{
  "encoder_arch": "preact_resnet",
  "model": "contrastive image-text model",
  "dataset": "photos of plants and fungi (iNaturalist)",
  "train_examples": 90422,
  "image_size": 64,
  "crop_scale_min": 0.7,
  "horizontal_flip": true,
  "translate": 0.12,
  "rotation_deg": 10,
  "cutout": 0.4,
  "tokenizer": "char",
  "vocab_size": 37,
  "loss": "softmax",
  "embed_dim": 128,
  "encoder_norm": "groupnorm",
  "encoder_activation": "relu",
  "encoder_weight_standardization": true,
  "encoder_depths": [4, 7, 7],
  "encoder_kernel_size": 3,
  "encoder_stem": "deep",
  "encoder_avg_pool_shortcut": false,
  "encoder_widths": [48, 96, 192],
  "text_encoder_causal": false,
  "text_encoder_width": 384,
  "text_encoder_layers": 6,
  "text_encoder_norm": "layernorm",
  "text_encoder_norm_position": "pre",
  "text_encoder_activation": "gelu_tanh",
  "text_encoder_mlp_ratio": 4,
  "text_encoder_head_dim": 32,
  "text_encoder_fused_qkv": true,
  "text_encoder_bias": "none",
  "text_encoder_qk_norm": true,
  "text_encoder_layer_scale_init": 0.1,
  "text_encoder_parallel_block": false,
  "text_encoder_inner_norm": false,
  "text_encoder_positions": "learned",
  "init": "trunc_normal_002",
  "residual_init": "zero_last",
  "optimizer": "muon",
  "muon_scale": "match_rms_adamw",
  "lr": 0.004,
  "momentum": 0.95,
  "nesterov": true,
  "orthogonalizer": "newton_schulz_5",
  "adamw_lr_other_params": 0.00095,
  "grad_clip": 3.0,
  "steps": 5300,
  "batch_size": 128,
  "epochs": 7.5,
  "lr_schedule": "cosine",
  "final_lr_fraction": 0,
  "warmup_steps": 1060,
  "weight_decay": 0.1,
  "adamw_weight_decay_other_params": 0.05
}
Rows from block 15 of the image encoder of a small contrastive image-text model, named by matrix and row number. Rows with one number belong to one channel. Each number is 50 + 10 x the weight over its row's rms, rounded and kept within 0 to 99. All counts start at 0. After the name is the row's rms in percent of the matrix's.
After each channel's rows are labels from the 100 images, of 14976, where the channel reaches its highest value: "strongest on" is what is common among them; "peak at" is the part of the image that holds the peak. Only what is clearly more common there than usual is listed. The data: photos of plants and fungi (iNaturalist).
# convs0: first 3x3 conv (encoder.blocks.15.convs.0.weight, 192x192x3x3, standardized in use, each kernel summed), inputs 96-191
# convs1: second 3x3 conv (encoder.blocks.15.convs.1.weight, 192x192x3x3, standardized in use, transposed, each kernel summed), outputs 96-191

convs0.139 129:53 48 54 50 51 41 44 64 44 55 70 40 73 43 43 55 41 50 48 47 41 49 53 62 63 71 46 71 64 54 38 41 51 48 48 47 37 41 66 45 52 62 82 52 49 60 54 43 48 52 72 52 53 50 60 49 55 59 56 41 39 63 70 32 52 46 59 55 41 41 51 49 51 59 33 69 47 55 49 51 38 55 55 49 54 45 53 45 41 67 45 58 36 41 30 50
convs1.139 139:47 42 67 49 42 44 36 47 55 61 55 49 42 60 57 43 55 55 46 36 49 46 37 54 41 33 42 37 47 54 53 51 60 58 45 47 52 46 42 45 64 38 59 48 39 53 52 51 50 45 57 44 41 62 30 48 49 55 46 50 52 45 52 52 54 55 53 57 54 57 62 38 54 66 51 24 52 34 40 57 35 63 37 34 47 43 46 39 51 22 36 45 66 54 46 49
strongest on: class Liliopsida
peak at: centre

convs0.167 079:57 52 52 44 53 52 48 30 61 38 52 48 56 42 50 35 51 43 40 45 51 40 48 41 46 58 31 32 55 54 45 47 57 62 49 39 50 39 44 45 52 25 34 49 51 57 41 51 48 57 61 57 59 73 56 32 41 31 59 42 61 45 49 52 44 50 59 65 49 42 42 43 83 53 65 59 50 44 41 38 36 49 62 59 33 52 39 48 43 41 46 33 47 45 52 55
convs1.167 084:54 57 51 37 57 50 39 54 52 60 56 62 52 50 43 51 48 61 54 52 57 60 54 45 52 45 36 37 46 32 59 46 63 59 43 38 54 59 56 48 70 61 57 55 53 54 57 53 28 59 45 48 58 56 25 65 47 56 60 63 39 57 54 38 54 76 58 56 44 66 65 40 41 44 56 38 62 55 47 55 55 40 51 30 56 55 57 60 47 40 68 54 42 54 49 76
strongest on: order Asterales; family: Asteraceae
peak at: centre; bottom centre

convs0.118 115:44 84 48 61 30 49 55 51 34 52 44 45 60 45 65 51 42 44 33 51 48 62 36 47 66 39 64 62 39 40 53 63 39 48 70 40 51 49 39 51 50 55 66 62 40 59 44 54 37 45 50 49 87 37 55 28 61 52 34 56 43 35 50 49 55 46 38 56 58 43 44 38 21 45 32 62 45 46 50 56 48 50 42 51 51 52 55 51 48 57 59 56 45 57 61 39
convs1.118 114:45 75 57 42 40 50 32 39 55 56 60 69 49 69 40 61 25 37 43 56 64 49 39 49 40 50 47 49 55 55 41 50 51 50 52 61 56 47 35 15 45 53 54 50 44 48 64 55 28 45 50 33 19 41 37 52 43 41 65 52 59 49 64 52 52 47 58 61 39 43 55 58 48 43 43 44 52 60 53 58 48 59 48 59 33 33 39 51 49 49 40 32 43 48 49 49
strongest on: order Rosales; family: Rosaceae
peak at: centre

convs0.173 093:42 54 49 51 43 40 47 64 43 58 56 56 35 55 54 51 49 53 44 60 42 41 59 46 48 72 44 34 57 59 50 43 64 49 53 43 50 61 57 56 61 33 47 49 54 69 58 44 61 49 55 62 56 42 66 33 79 43 64 50 77 55 58 61 59 42 52 47 54 59 63 49 51 50 54 40 49 46 39 47 42 39 40 47 58 54 66 42 44 47 54 45 55 46 49 23
convs1.173 105:56 48 50 25 50 52 61 60 65 47 32 36 59 48 56 54 61 45 52 28 34 46 37 41 41 58 49 50 38 59 59 57 56 64 38 64 42 54 46 48 59 56 67 50 62 59 47 57 48 57 53 70 52 44 39 60 61 37 46 45 39 51 64 62 59 49 58 37 38 49 66 64 43 34 51 67 53 48 53 58 65 43 40 23 64 46 50 54 56 44 57 42 60 63 41 35
strongest on: order Ericales
peak at: centre

convs0.70 139:46 40 45 40 54 60 58 55 48 62 49 58 67 62 34 55 44 53 45 36 51 54 63 58 43 41 55 47 54 36 36 51 36 34 53 60 60 54 47 61 46 72 71 52 48 46 54 40 60 49 60 47 36 67 50 74 65 55 61 55 48 54 48 50 59 45 93 41 41 54 48 51 36 56 50 55 36 47 51 42 43 51 44 55 34 43 58 48 57 61 38 56 43 63 31 34
convs1.70 135:47 54 45 58 56 53 57 43 51 81 53 53 47 60 62 56 46 49 43 58 54 52 56 48 53 42 45 63 49 47 46 35 51 50 47 49 48 40 46 51 38 41 56 39 52 58 52 62 51 59 52 53 42 53 48 25 39 65 48 46 59 41 53 53 51 53 29 46 57 49 32 44 54 62 50 43 50 43 47 54 50 48 46 51 51 43 46 44 42 58 66 41 43 40 38 34
strongest on: order Caryophyllales; family: Cactaceae; text has "cactus"
peak at: centre

convs0.153 095:46 52 38 52 60 39 45 58 49 55 52 58 55 42 39 46 45 41 58 38 41 61 61 45 63 55 50 53 32 15 47 57 46 40 34 58 59 32 41 65 58 48 37 41 55 74 48 50 49 54 50 55 58 80 44 76 38 55 57 40 50 60 58 58 50 49 62 69 58 38 39 44 53 52 54 37 45 58 42 48 51 31 64 71 59 54 48 46 47 39 46 52 54 54 47 53
convs1.153 091:58 38 44 36 71 52 32 53 49 62 49 57 48 53 62 54 40 48 58 53 51 43 64 48 40 56 51 48 45 40 55 53 67 42 48 46 39 60 41 69 58 50 56 53 37 59 41 53 50 62 46 56 55 38 52 51 58 53 38 46 44 50 60 39 46 39 40 59 54 44 58 56 37 47 49 26 60 66 44 33 19 61 55 43 35 52 43 62 40 61 36 44 47 31 33 57
strongest on: order Lamiales; family: Lamiaceae
peak at: middle right

convs0.146 118:54 47 43 48 51 51 41 43 51 70 39 52 56 49 32 55 54 43 53 47 82 55 63 56 72 56 49 42 56 51 46 48 50 47 49 20 47 56 57 57 62 45 38 44 55 68 56 42 57 54 57 57 36 53 54 50 57 58 56 55 47 54 43 56 52 58 66 31 61 43 29 46 41 63 40 63 51 52 41 46 70 63 53 39 41 42 53 43 52 48 37 49 39 53 47 54
convs1.146 132:46 28 53 43 49 64 68 50 46 71 38 35 45 56 64 47 41 49 48 27 43 53 28 54 40 49 36 57 57 48 48 57 45 50 59 64 50 41 40 62 51 58 42 63 65 49 44 51 61 34 62 45 48 58 60 44 53 31 60 61 59 37 49 55 49 62 45 35 61 65 39 39 29 44 55 54 37 44 43 54 61 48 53 52 37 46 48 53 43 52 61 49 57 29 39 56
strongest on: class Liliopsida; order Asparagales
peak at: centre; middle right

convs0.23 108:57 78 63 56 48 59 54 37 46 61 48 38 39 60 56 51 58 50 74 47 39 39 62 47 77 42 60 36 43 54 47 51 56 64 43 47 57 55 48 69 47 41 46 44 57 46 62 67 53 45 54 61 53 69 55 35 40 44 47 58 36 49 67 54 44 45 79 43 42 48 45 44 41 54 48 60 47 47 46 44 47 48 49 46 51 63 46 64 32 43 45 37 60 52 35 64
convs1.23 085:21 53 36 66 49 53 49 52 52 70 40 53 61 62 39 43 43 52 20 51 46 40 60 50 51 35 65 49 45 52 46 61 47 63 54 59 49 46 79 45 24 45 63 41 48 41 57 57 46 55 47 30 60 43 62 63 62 55 42 42 55 77 49 43 45 58 34 39 47 58 39 56 55 60 48 52 52 32 33 39 55 29 54 58 56 42 52 68 43 46 56 61 54 38 63 59
strongest on: order Asterales; family: Asteraceae
peak at: centre

convs0.164 100:45 42 46 57 42 33 57 46 66 47 48 53 47 42 38 61 72 62 52 67 55 30 51 50 42 42 41 44 50 49 33 33 58 37 37 36 59 59 35 38 44 50 58 53 50 46 39 55 45 51 50 57 65 54 45 53 53 44 61 50 52 42 43 47 45 44 48 59 46 50 44 42 51 56 70 54 42 52 47 48 62 57 60 47 43 42 46 61 49 62 44 40 64 45 39 51
convs1.164 089:52 47 54 55 56 43 47 51 40 59 54 63 62 58 48 66 41 44 31 54 44 39 47 31 56 42 47 70 46 48 56 58 60 58 45 40 54 63 49 24 66 58 21 41 30 62 55 58 39 49 48 52 55 45 50 67 58 42 54 50 53 41 43 42 48 40 52 57 44 49 54 52 56 54 46 49 57 62 34 56 37 39 73 68 42 55 66 42 54 53 58 54 40 61 62 54
strongest on: order Lamiales
peak at: centre

convs0.176 080:44 74 56 37 50 47 63 69 53 62 47 59 34 67 72 51 52 46 48 65 70 65 50 41 51 55 46 24 42 46 55 43 40 55 54 60 37 42 41 56 43 15 42 51 54 34 57 49 61 44 51 42 41 36 44 60 52 44 51 41 59 59 50 49 38 45 57 37 41 56 41 45 32 53 46 59 55 56 71 52 64 54 41 57 48 38 60 43 44 46 55 36 48 57 63 40
convs1.176 090:49 45 37 50 43 42 59 49 55 39 39 29 51 48 48 43 50 51 51 51 31 53 51 57 47 54 31 37 34 64 62 46 44 69 47 52 59 29 35 54 59 57 63 59 70 47 45 30 60 55 48 29 47 53 48 73 60 33 54 43 46 66 59 60 51 57 57 51 50 51 65 69 44 39 55 57 45 49 61 47 67 45 52 54 44 56 49 63 59 53 68 58 57 24 51 37
strongest on: class Liliopsida
peak at: middle right

convs0.141 084:52 49 40 44 44 65 52 34 30 34 55 53 57 59 49 57 34 46 23 44 65 43 73 73 45 64 63 25 58 60 47 47 63 48 60 59 52 38 44 59 42 60 32 41 36 65 47 53 51 43 52 48 59 36 50 72 70 60 58 50 56 52 60 43 38 36 56 60 47 52 39 46 43 45 67 49 39 37 48 50 52 58 53 49 40 49 58 45 31 49 33 48 49 43 38 27
convs1.141 081:66 53 56 49 63 36 53 61 61 42 64 43 37 67 56 49 44 47 39 58 39 44 65 39 54 56 51 62 56 44 65 57 67 67 46 56 48 42 43 41 49 45 58 42 78 59 59 68 59 39 37 51 45 56 52 29 55 47 43 46 34 46 53 68 53 53 36 59 51 43 66 56 54 36 42 51 43 67 45 46 70 25 51 47 54 36 44 59 57 61 56 53 48 41 35 40
strongest on: order Caryophyllales; family: Cactaceae
peak at: centre

convs0.14 085:55 46 52 55 52 41 65 43 31 49 48 58 57 45 71 37 50 50 31 30 50 44 45 52 38 51 73 44 49 51 40 39 47 55 48 47 55 58 51 48 55 57 27 48 36 58 49 46 70 42 37 50 64 33 41 59 47 51 55 51 56 56 48 56 48 39 63 39 55 53 42 49 48 44 33 86 31 55 44 64 41 62 60 45 55 57 58 60 56 42 63 45 54 37 46 54
convs1.14 092:56 34 59 41 49 43 37 50 44 43 42 43 55 42 67 53 46 49 53 36 46 41 53 63 48 60 55 36 39 65 52 55 44 49 42 57 49 33 39 62 36 38 37 66 63 37 52 58 43 42 56 50 51 53 31 48 56 51 52 48 61 49 57 50 59 48 52 58 64 39 32 44 60 49 54 49 31 42 38 51 62 72 50 57 56 56 32 47 57 54 45 54 56 28 52 53
strongest on: class Liliopsida
peak at: middle right

convs0.163 131:53 61 42 44 41 42 38 39 40 34 54 37 40 52 61 45 50 39 36 42 42 40 32 58 55 41 52 57 60 54 54 62 55 44 66 62 58 70 40 42 53 43 60 48 47 57 47 56 41 46 56 46 40 38 57 63 51 48 42 61 40 50 54 46 51 34 42 27 51 56 57 61 55 34 38 40 49 46 51 26 41 39 67 41 37 45 59 47 42 43 55 50 47 45 58 28
convs1.163 144:53 55 53 44 61 55 47 60 52 53 60 59 53 56 37 46 54 49 68 59 43 44 57 64 61 48 26 20 41 53 58 49 72 41 55 62 56 46 62 48 57 43 50 54 49 47 54 51 35 49 33 49 51 39 60 48 59 43 41 61 40 57 71 51 66 53 45 51 58 57 47 47 32 65 53 52 54 52 54 51 46 47 58 45 45 49 58 39 48 48 49 49 56 57 76 59
strongest on: kingdom Fungi; phylum Basidiomycota; class Agaricomycetes; order: Polyporales
peak at: centre; bottom centre

convs0.158 132:50 70 49 50 53 65 31 38 58 61 60 36 54 65 34 61 48 41 50 78 83 55 49 52 50 57 63 57 44 49 46 47 67 49 61 31 41 58 68 51 43 44 51 57 50 52 52 68 44 63 49 32 61 45 56 55 65 44 48 44 57 64 48 59 46 56 59 37 37 44 44 62 45 43 56 34 32 36 36 63 52 65 65 47 49 39 47 72 44 35 64 52 30 49 53 41
convs1.158 121:47 53 33 43 39 56 72 62 39 51 46 49 51 59 41 44 53 60 55 41 49 44 48 36 51 46 66 31 55 59 34 63 56 52 51 53 51 43 52 51 51 57 77 51 73 31 54 70 62 47 56 51 50 52 44 59 57 49 41 54 38 48 27 60 46 52 26 43 65 49 38 48 50 67 56 60 53 47 44 31 52 30 58 42 58 61 47 57 60 60 46 61 51 51 48 37
strongest on: class Polypodiopsida; order Polypodiales
peak at: centre

convs0.33 119:61 32 29 51 48 57 32 34 42 73 59 48 39 60 57 49 56 37 62 49 40 61 55 45 31 48 37 56 31 37 38 40 47 69 51 48 56 57 49 40 43 40 39 46 48 51 48 68 67 48 50 49 50 33 34 71 51 49 52 51 40 55 37 54 49 65 51 42 58 49 41 43 42 56 38 59 46 39 38 33 73 43 53 59 36 57 55 55 37 54 47 54 58 49 60 42
convs1.33 117:53 53 44 51 50 61 52 47 58 45 65 46 51 66 24 51 54 50 49 60 57 54 32 50 58 58 52 42 42 35 54 67 69 49 54 41 52 57 42 63 59 50 42 46 50 56 52 49 68 41 65 43 52 65 43 39 48 52 54 53 36 55 49 51 35 58 70 56 32 55 49 38 44 61 45 38 33 53 62 55 71 44 66 65 49 34 56 54 44 40 48 64 53 60 74 60
strongest on: kingdom Fungi; phylum Basidiomycota; class Agaricomycetes
peak at: middle right

convs0.102 084:60 55 54 57 54 66 40 44 46 59 41 42 42 50 61 36 63 40 60 37 52 42 55 45 79 63 66 55 50 50 49 74 46 46 65 48 34 45 52 45 50 38 50 55 58 61 47 41 49 68 44 62 58 38 72 58 64 33 46 38 49 61 47 46 53 55 69 34 49 54 36 51 43 45 45 58 52 55 53 49 78 50 48 47 57 43 61 33 62 50 46 39 55 29 63 49
convs1.102 100:40 58 38 58 45 59 64 54 53 78 35 67 51 63 49 46 60 70 41 54 51 58 65 58 61 40 44 61 36 39 43 57 45 51 44 51 55 49 56 79 44 37 56 59 47 60 45 53 52 48 58 54 52 66 49 36 50 57 57 61 47 60 49 40 38 60 44 50 31 54 50 51 43 51 52 44 54 49 65 57 58 67 54 37 39 33 47 44 45 29 41 53 75 46 53 80
strongest on: order Asparagales; class Liliopsida
peak at: centre

convs0.187 123:44 65 48 46 38 51 53 58 55 43 47 48 51 47 55 32 39 58 38 51 44 54 20 47 50 50 54 75 45 50 40 46 49 43 29 63 47 30 42 57 57 46 42 50 61 48 50 56 55 55 59 60 34 60 39 58 64 60 54 65 57 59 51 50 45 57 33 48 54 41 73 53 51 44 53 53 49 53 46 46 51 52 49 55 46 60 41 63 44 45 34 34 53 46 54 29
convs1.187 112:24 55 56 45 52 34 47 34 47 36 55 60 47 41 42 48 55 40 45 54 47 41 56 73 49 28 50 38 53 49 51 46 52 44 54 31 47 55 45 64 36 45 46 53 51 39 47 56 72 45 57 75 50 60 28 50 31 42 64 43 55 51 48 43 54 30 43 48 34 47 49 48 41 49 37 46 50 51 53 63 39 53 58 64 51 59 54 50 64 51 52 53 32 49 77 53
strongest on: kingdom Fungi
peak at: centre

convs0.169 087:56 59 33 38 52 46 66 51 44 54 24 48 59 57 53 45 50 50 64 32 55 47 50 59 49 44 42 59 46 29 48 65 41 38 57 48 53 58 42 27 56 52 47 41 60 53 38 51 42 52 61 37 48 46 52 64 58 47 41 55 32 50 40 58 54 41 68 71 40 46 44 57 48 34 55 26 45 55 63 58 58 39 69 51 48 52 59 50 53 41 58 35 37 52 43 47
convs1.169 087:45 47 40 53 35 56 51 33 51 39 43 36 59 47 52 43 56 44 48 60 62 54 67 72 51 53 42 23 43 58 57 51 40 52 45 46 54 54 43 44 54 42 62 41 56 29 37 34 40 53 54 75 60 57 46 54 49 53 51 47 49 52 53 42 58 60 51 62 53 56 49 57 54 31 47 75 48 42 55 45 61 56 39 50 53 57 40 48 49 57 40 48 53 52 20 44
strongest on: order Asterales; family: Asteraceae
peak at: middle right; centre

convs0.74 134:43 67 51 53 47 42 47 38 47 40 42 39 46 94 31 48 57 50 55 74 38 33 56 54 42 36 64 39 58 51 59 51 49 45 37 48 55 62 49 54 64 68 40 63 45 74 51 41 65 62 52 52 53 55 57 42 46 42 46 55 58 34 42 51 57 61 52 59 62 60 46 46 75 45 72 45 48 44 48 51 41 52 29 33 45 35 56 33 47 44 42 48 34 56 48 60
convs1.74 138:62 38 40 54 53 46 51 46 43 35 59 46 58 76 45 46 43 45 60 48 46 53 56 66 46 36 41 46 54 56 45 56 45 46 49 41 49 58 59 47 48 64 44 43 52 65 53 43 68 31 41 39 49 56 71 38 41 66 53 58 47 58 64 51 59 62 29 45 31 40 52 47 46 48 59 65 55 58 39 46 40 56 52 53 44 45 58 70 43 61 61 43 51 40 45 44
strongest on: class Lecanoromycetes; order Lecanorales
peak at: centre

convs0.20 112:62 57 48 36 60 49 42 50 53 57 58 61 48 63 47 50 60 41 69 47 57 47 52 41 54 55 72 53 47 43 45 51 61 56 40 50 36 55 67 60 48 55 42 41 63 52 49 40 83 66 48 49 51 51 64 44 63 54 59 46 60 65 42 52 54 49 57 44 54 44 47 49 36 36 54 52 39 39 48 47 67 72 61 35 46 59 39 59 54 45 41 43 31 73 64 52
convs1.20 111:53 49 59 48 37 55 57 38 38 45 47 30 45 45 44 44 54 47 47 74 49 48 32 52 67 60 50 64 43 41 46 57 59 73 47 59 61 41 46 53 51 46 46 48 33 50 48 36 62 59 58 41 57 63 46 54 29 60 44 34 63 54 49 33 55 53 48 43 42 47 51 58 61 54 47 48 51 51 51 59 43 28 55 72 53 45 67 57 45 32 57 49 60 27 63 57
strongest on: class Polypodiopsida; order Polypodiales
peak at: centre

convs0.177 097:49 67 54 38 43 45 56 49 54 65 57 57 57 48 57 60 55 46 61 53 60 40 44 59 42 62 45 35 62 40 44 47 44 60 49 62 44 40 46 30 55 45 20 41 58 54 55 37 46 62 55 41 36 51 62 42 47 68 40 55 40 48 34 41 54 42 30 53 65 55 55 47 53 71 45 62 56 45 53 58 61 53 42 44 39 44 47 58 44 40 40 61 52 56 65 67
convs1.177 092:52 36 50 56 49 49 71 49 52 42 52 34 38 52 42 56 56 55 48 28 34 46 44 40 41 61 45 69 41 68 50 54 53 45 45 46 59 38 50 48 64 47 54 45 66 64 46 47 68 47 46 71 44 49 56 59 39 41 40 55 53 30 62 47 41 57 62 50 55 53 57 41 44 39 45 61 67 52 47 61 62 50 48 30 36 50 48 42 55 49 51 63 40 65 65 34
strongest on: class Liliopsida
peak at: centre

convs0.99 107:51 55 53 51 47 51 55 53 50 46 50 42 33 57 65 41 60 60 58 33 60 47 62 50 52 44 65 50 37 28 48 41 63 54 47 56 63 52 46 48 26 53 26 50 48 55 54 45 59 52 42 36 38 48 40 60 47 52 30 48 59 64 52 51 54 48 52 43 49 55 48 32 38 43 36 41 51 58 48 55 44 43 57 58 52 55 54 47 53 46 40 62 60 50 47 52
convs1.99 095:55 40 31 62 46 57 59 64 45 48 63 41 55 64 46 52 43 52 60 51 50 54 67 42 34 53 55 64 53 48 58 37 56 55 48 56 47 45 43 53 36 59 52 46 64 60 39 53 61 47 46 43 50 26 70 20 56 62 34 57 63 45 55 40 38 56 50 49 51 49 65 58 55 52 58 43 40 44 51 43 48 61 46 43 37 48 56 60 47 64 41 58 34 46 59 46
strongest on: order Caryophyllales; family: Cactaceae; text has "echinocactus"
peak at: centre

convs0.190 132:52 44 58 69 45 56 48 46 43 46 64 51 75 57 49 59 64 43 46 58 56 57 41 51 47 50 56 56 35 34 49 34 55 47 51 39 31 30 33 53 43 44 62 40 43 47 54 47 48 43 54 39 57 44 61 86 53 49 65 49 54 59 59 46 47 52 48 56 47 56 53 50 42 37 29 48 42 44 44 50 69 52 37 45 49 49 53 63 37 48 37 60 52 26 63 47
convs1.190 162:38 40 51 40 49 43 32 45 47 57 58 56 48 47 59 67 63 49 47 38 50 50 46 49 35 63 67 39 47 62 52 46 54 46 48 52 48 52 39 47 44 52 66 40 31 65 26 44 46 53 54 32 56 60 26 47 60 62 59 51 57 45 47 38 55 60 24 52 45 53 65 58 39 55 46 59 57 36 52 48 36 29 62 40 47 56 66 86 38 34 52 46 56 56 46 51
strongest on: class Polypodiopsida; text has "fern"; order Polypodiales
peak at: centre

convs0.82 100:42 37 60 43 56 56 51 51 58 51 97 62 61 49 65 50 49 45 46 60 49 50 59 62 36 60 56 63 58 57 47 29 44 49 49 58 52 59 44 48 48 56 57 69 54 43 52 47 52 52 53 42 71 54 48 82 40 52 38 27 41 53 39 55 55 55 40 49 56 43 36 50 39 43 38 53 47 47 46 47 68 50 60 47 45 36 53 50 61 49 50 54 41 37 62 41
convs1.82 098:49 38 67 57 43 48 56 56 48 58 69 60 50 39 44 43 77 56 60 62 43 63 46 68 54 50 68 44 47 54 48 52 44 46 38 46 38 61 35 62 51 49 48 45 52 46 58 44 49 59 59 62 57 40 55 32 36 48 40 37 61 54 46 59 53 41 42 38 49 57 37 43 48 37 39 55 39 38 68 53 40 52 57 58 61 60 54 38 57 38 50 54 68 54 71 50
strongest on: phylum Basidiomycota; class Agaricomycetes; order Polyporales
peak at: centre

convs0.159 101:54 60 49 51 53 43 48 43 49 64 56 50 39 48 42 46 48 58 40 62 40 53 50 38 70 62 58 55 47 57 49 42 53 62 59 43 51 53 47 26 61 38 51 46 37 35 53 64 40 52 41 50 63 41 39 60 69 34 62 51 40 44 64 51 50 46 57 65 41 61 37 52 41 54 37 44 56 57 41 42 54 73 40 40 47 37 52 54 50 46 34 27 56 50 37 42
convs1.159 098:48 51 44 44 41 38 43 60 48 55 48 54 52 50 46 76 53 63 56 65 49 45 49 49 55 63 33 47 44 52 55 66 46 57 41 42 51 57 36 37 57 44 64 58 65 30 31 41 37 49 45 38 52 61 55 52 72 48 71 53 41 49 48 58 50 43 41 64 61 55 59 62 46 45 48 52 53 42 46 41 54 48 59 41 56 43 46 55 66 51 49 69 62 47 40 58
strongest on: class: Liliopsida; order Asparagales; family: Asparagaceae
peak at: centre; middle right

convs0.161 117:54 37 33 40 58 41 56 54 43 42 51 40 54 53 39 53 38 49 40 33 47 56 54 58 41 59 56 41 46 51 40 54 60 52 47 60 34 54 49 44 43 64 47 43 46 53 54 45 59 47 53 41 54 57 46 42 46 53 53 44 41 38 50 39 56 59 51 49 46 41 60 39 64 38 47 60 42 30 31 46 60 46 55 40 44 52 45 49 45 48 54 55 42 43 49 43
convs1.161 121:50 49 48 30 49 48 45 43 66 41 34 42 47 53 55 55 55 47 54 29 56 59 35 45 59 41 52 43 49 47 56 51 40 47 40 57 49 40 41 46 50 46 69 39 45 54 43 64 52 64 59 30 45 43 21 61 55 40 54 43 52 39 47 41 50 38 48 43 67 55 58 73 48 65 54 38 63 45 48 57 52 49 21 61 61 44 48 39 43 42 48 37 45 59 42 55
strongest on: order Caryophyllales
peak at: centre; bottom centre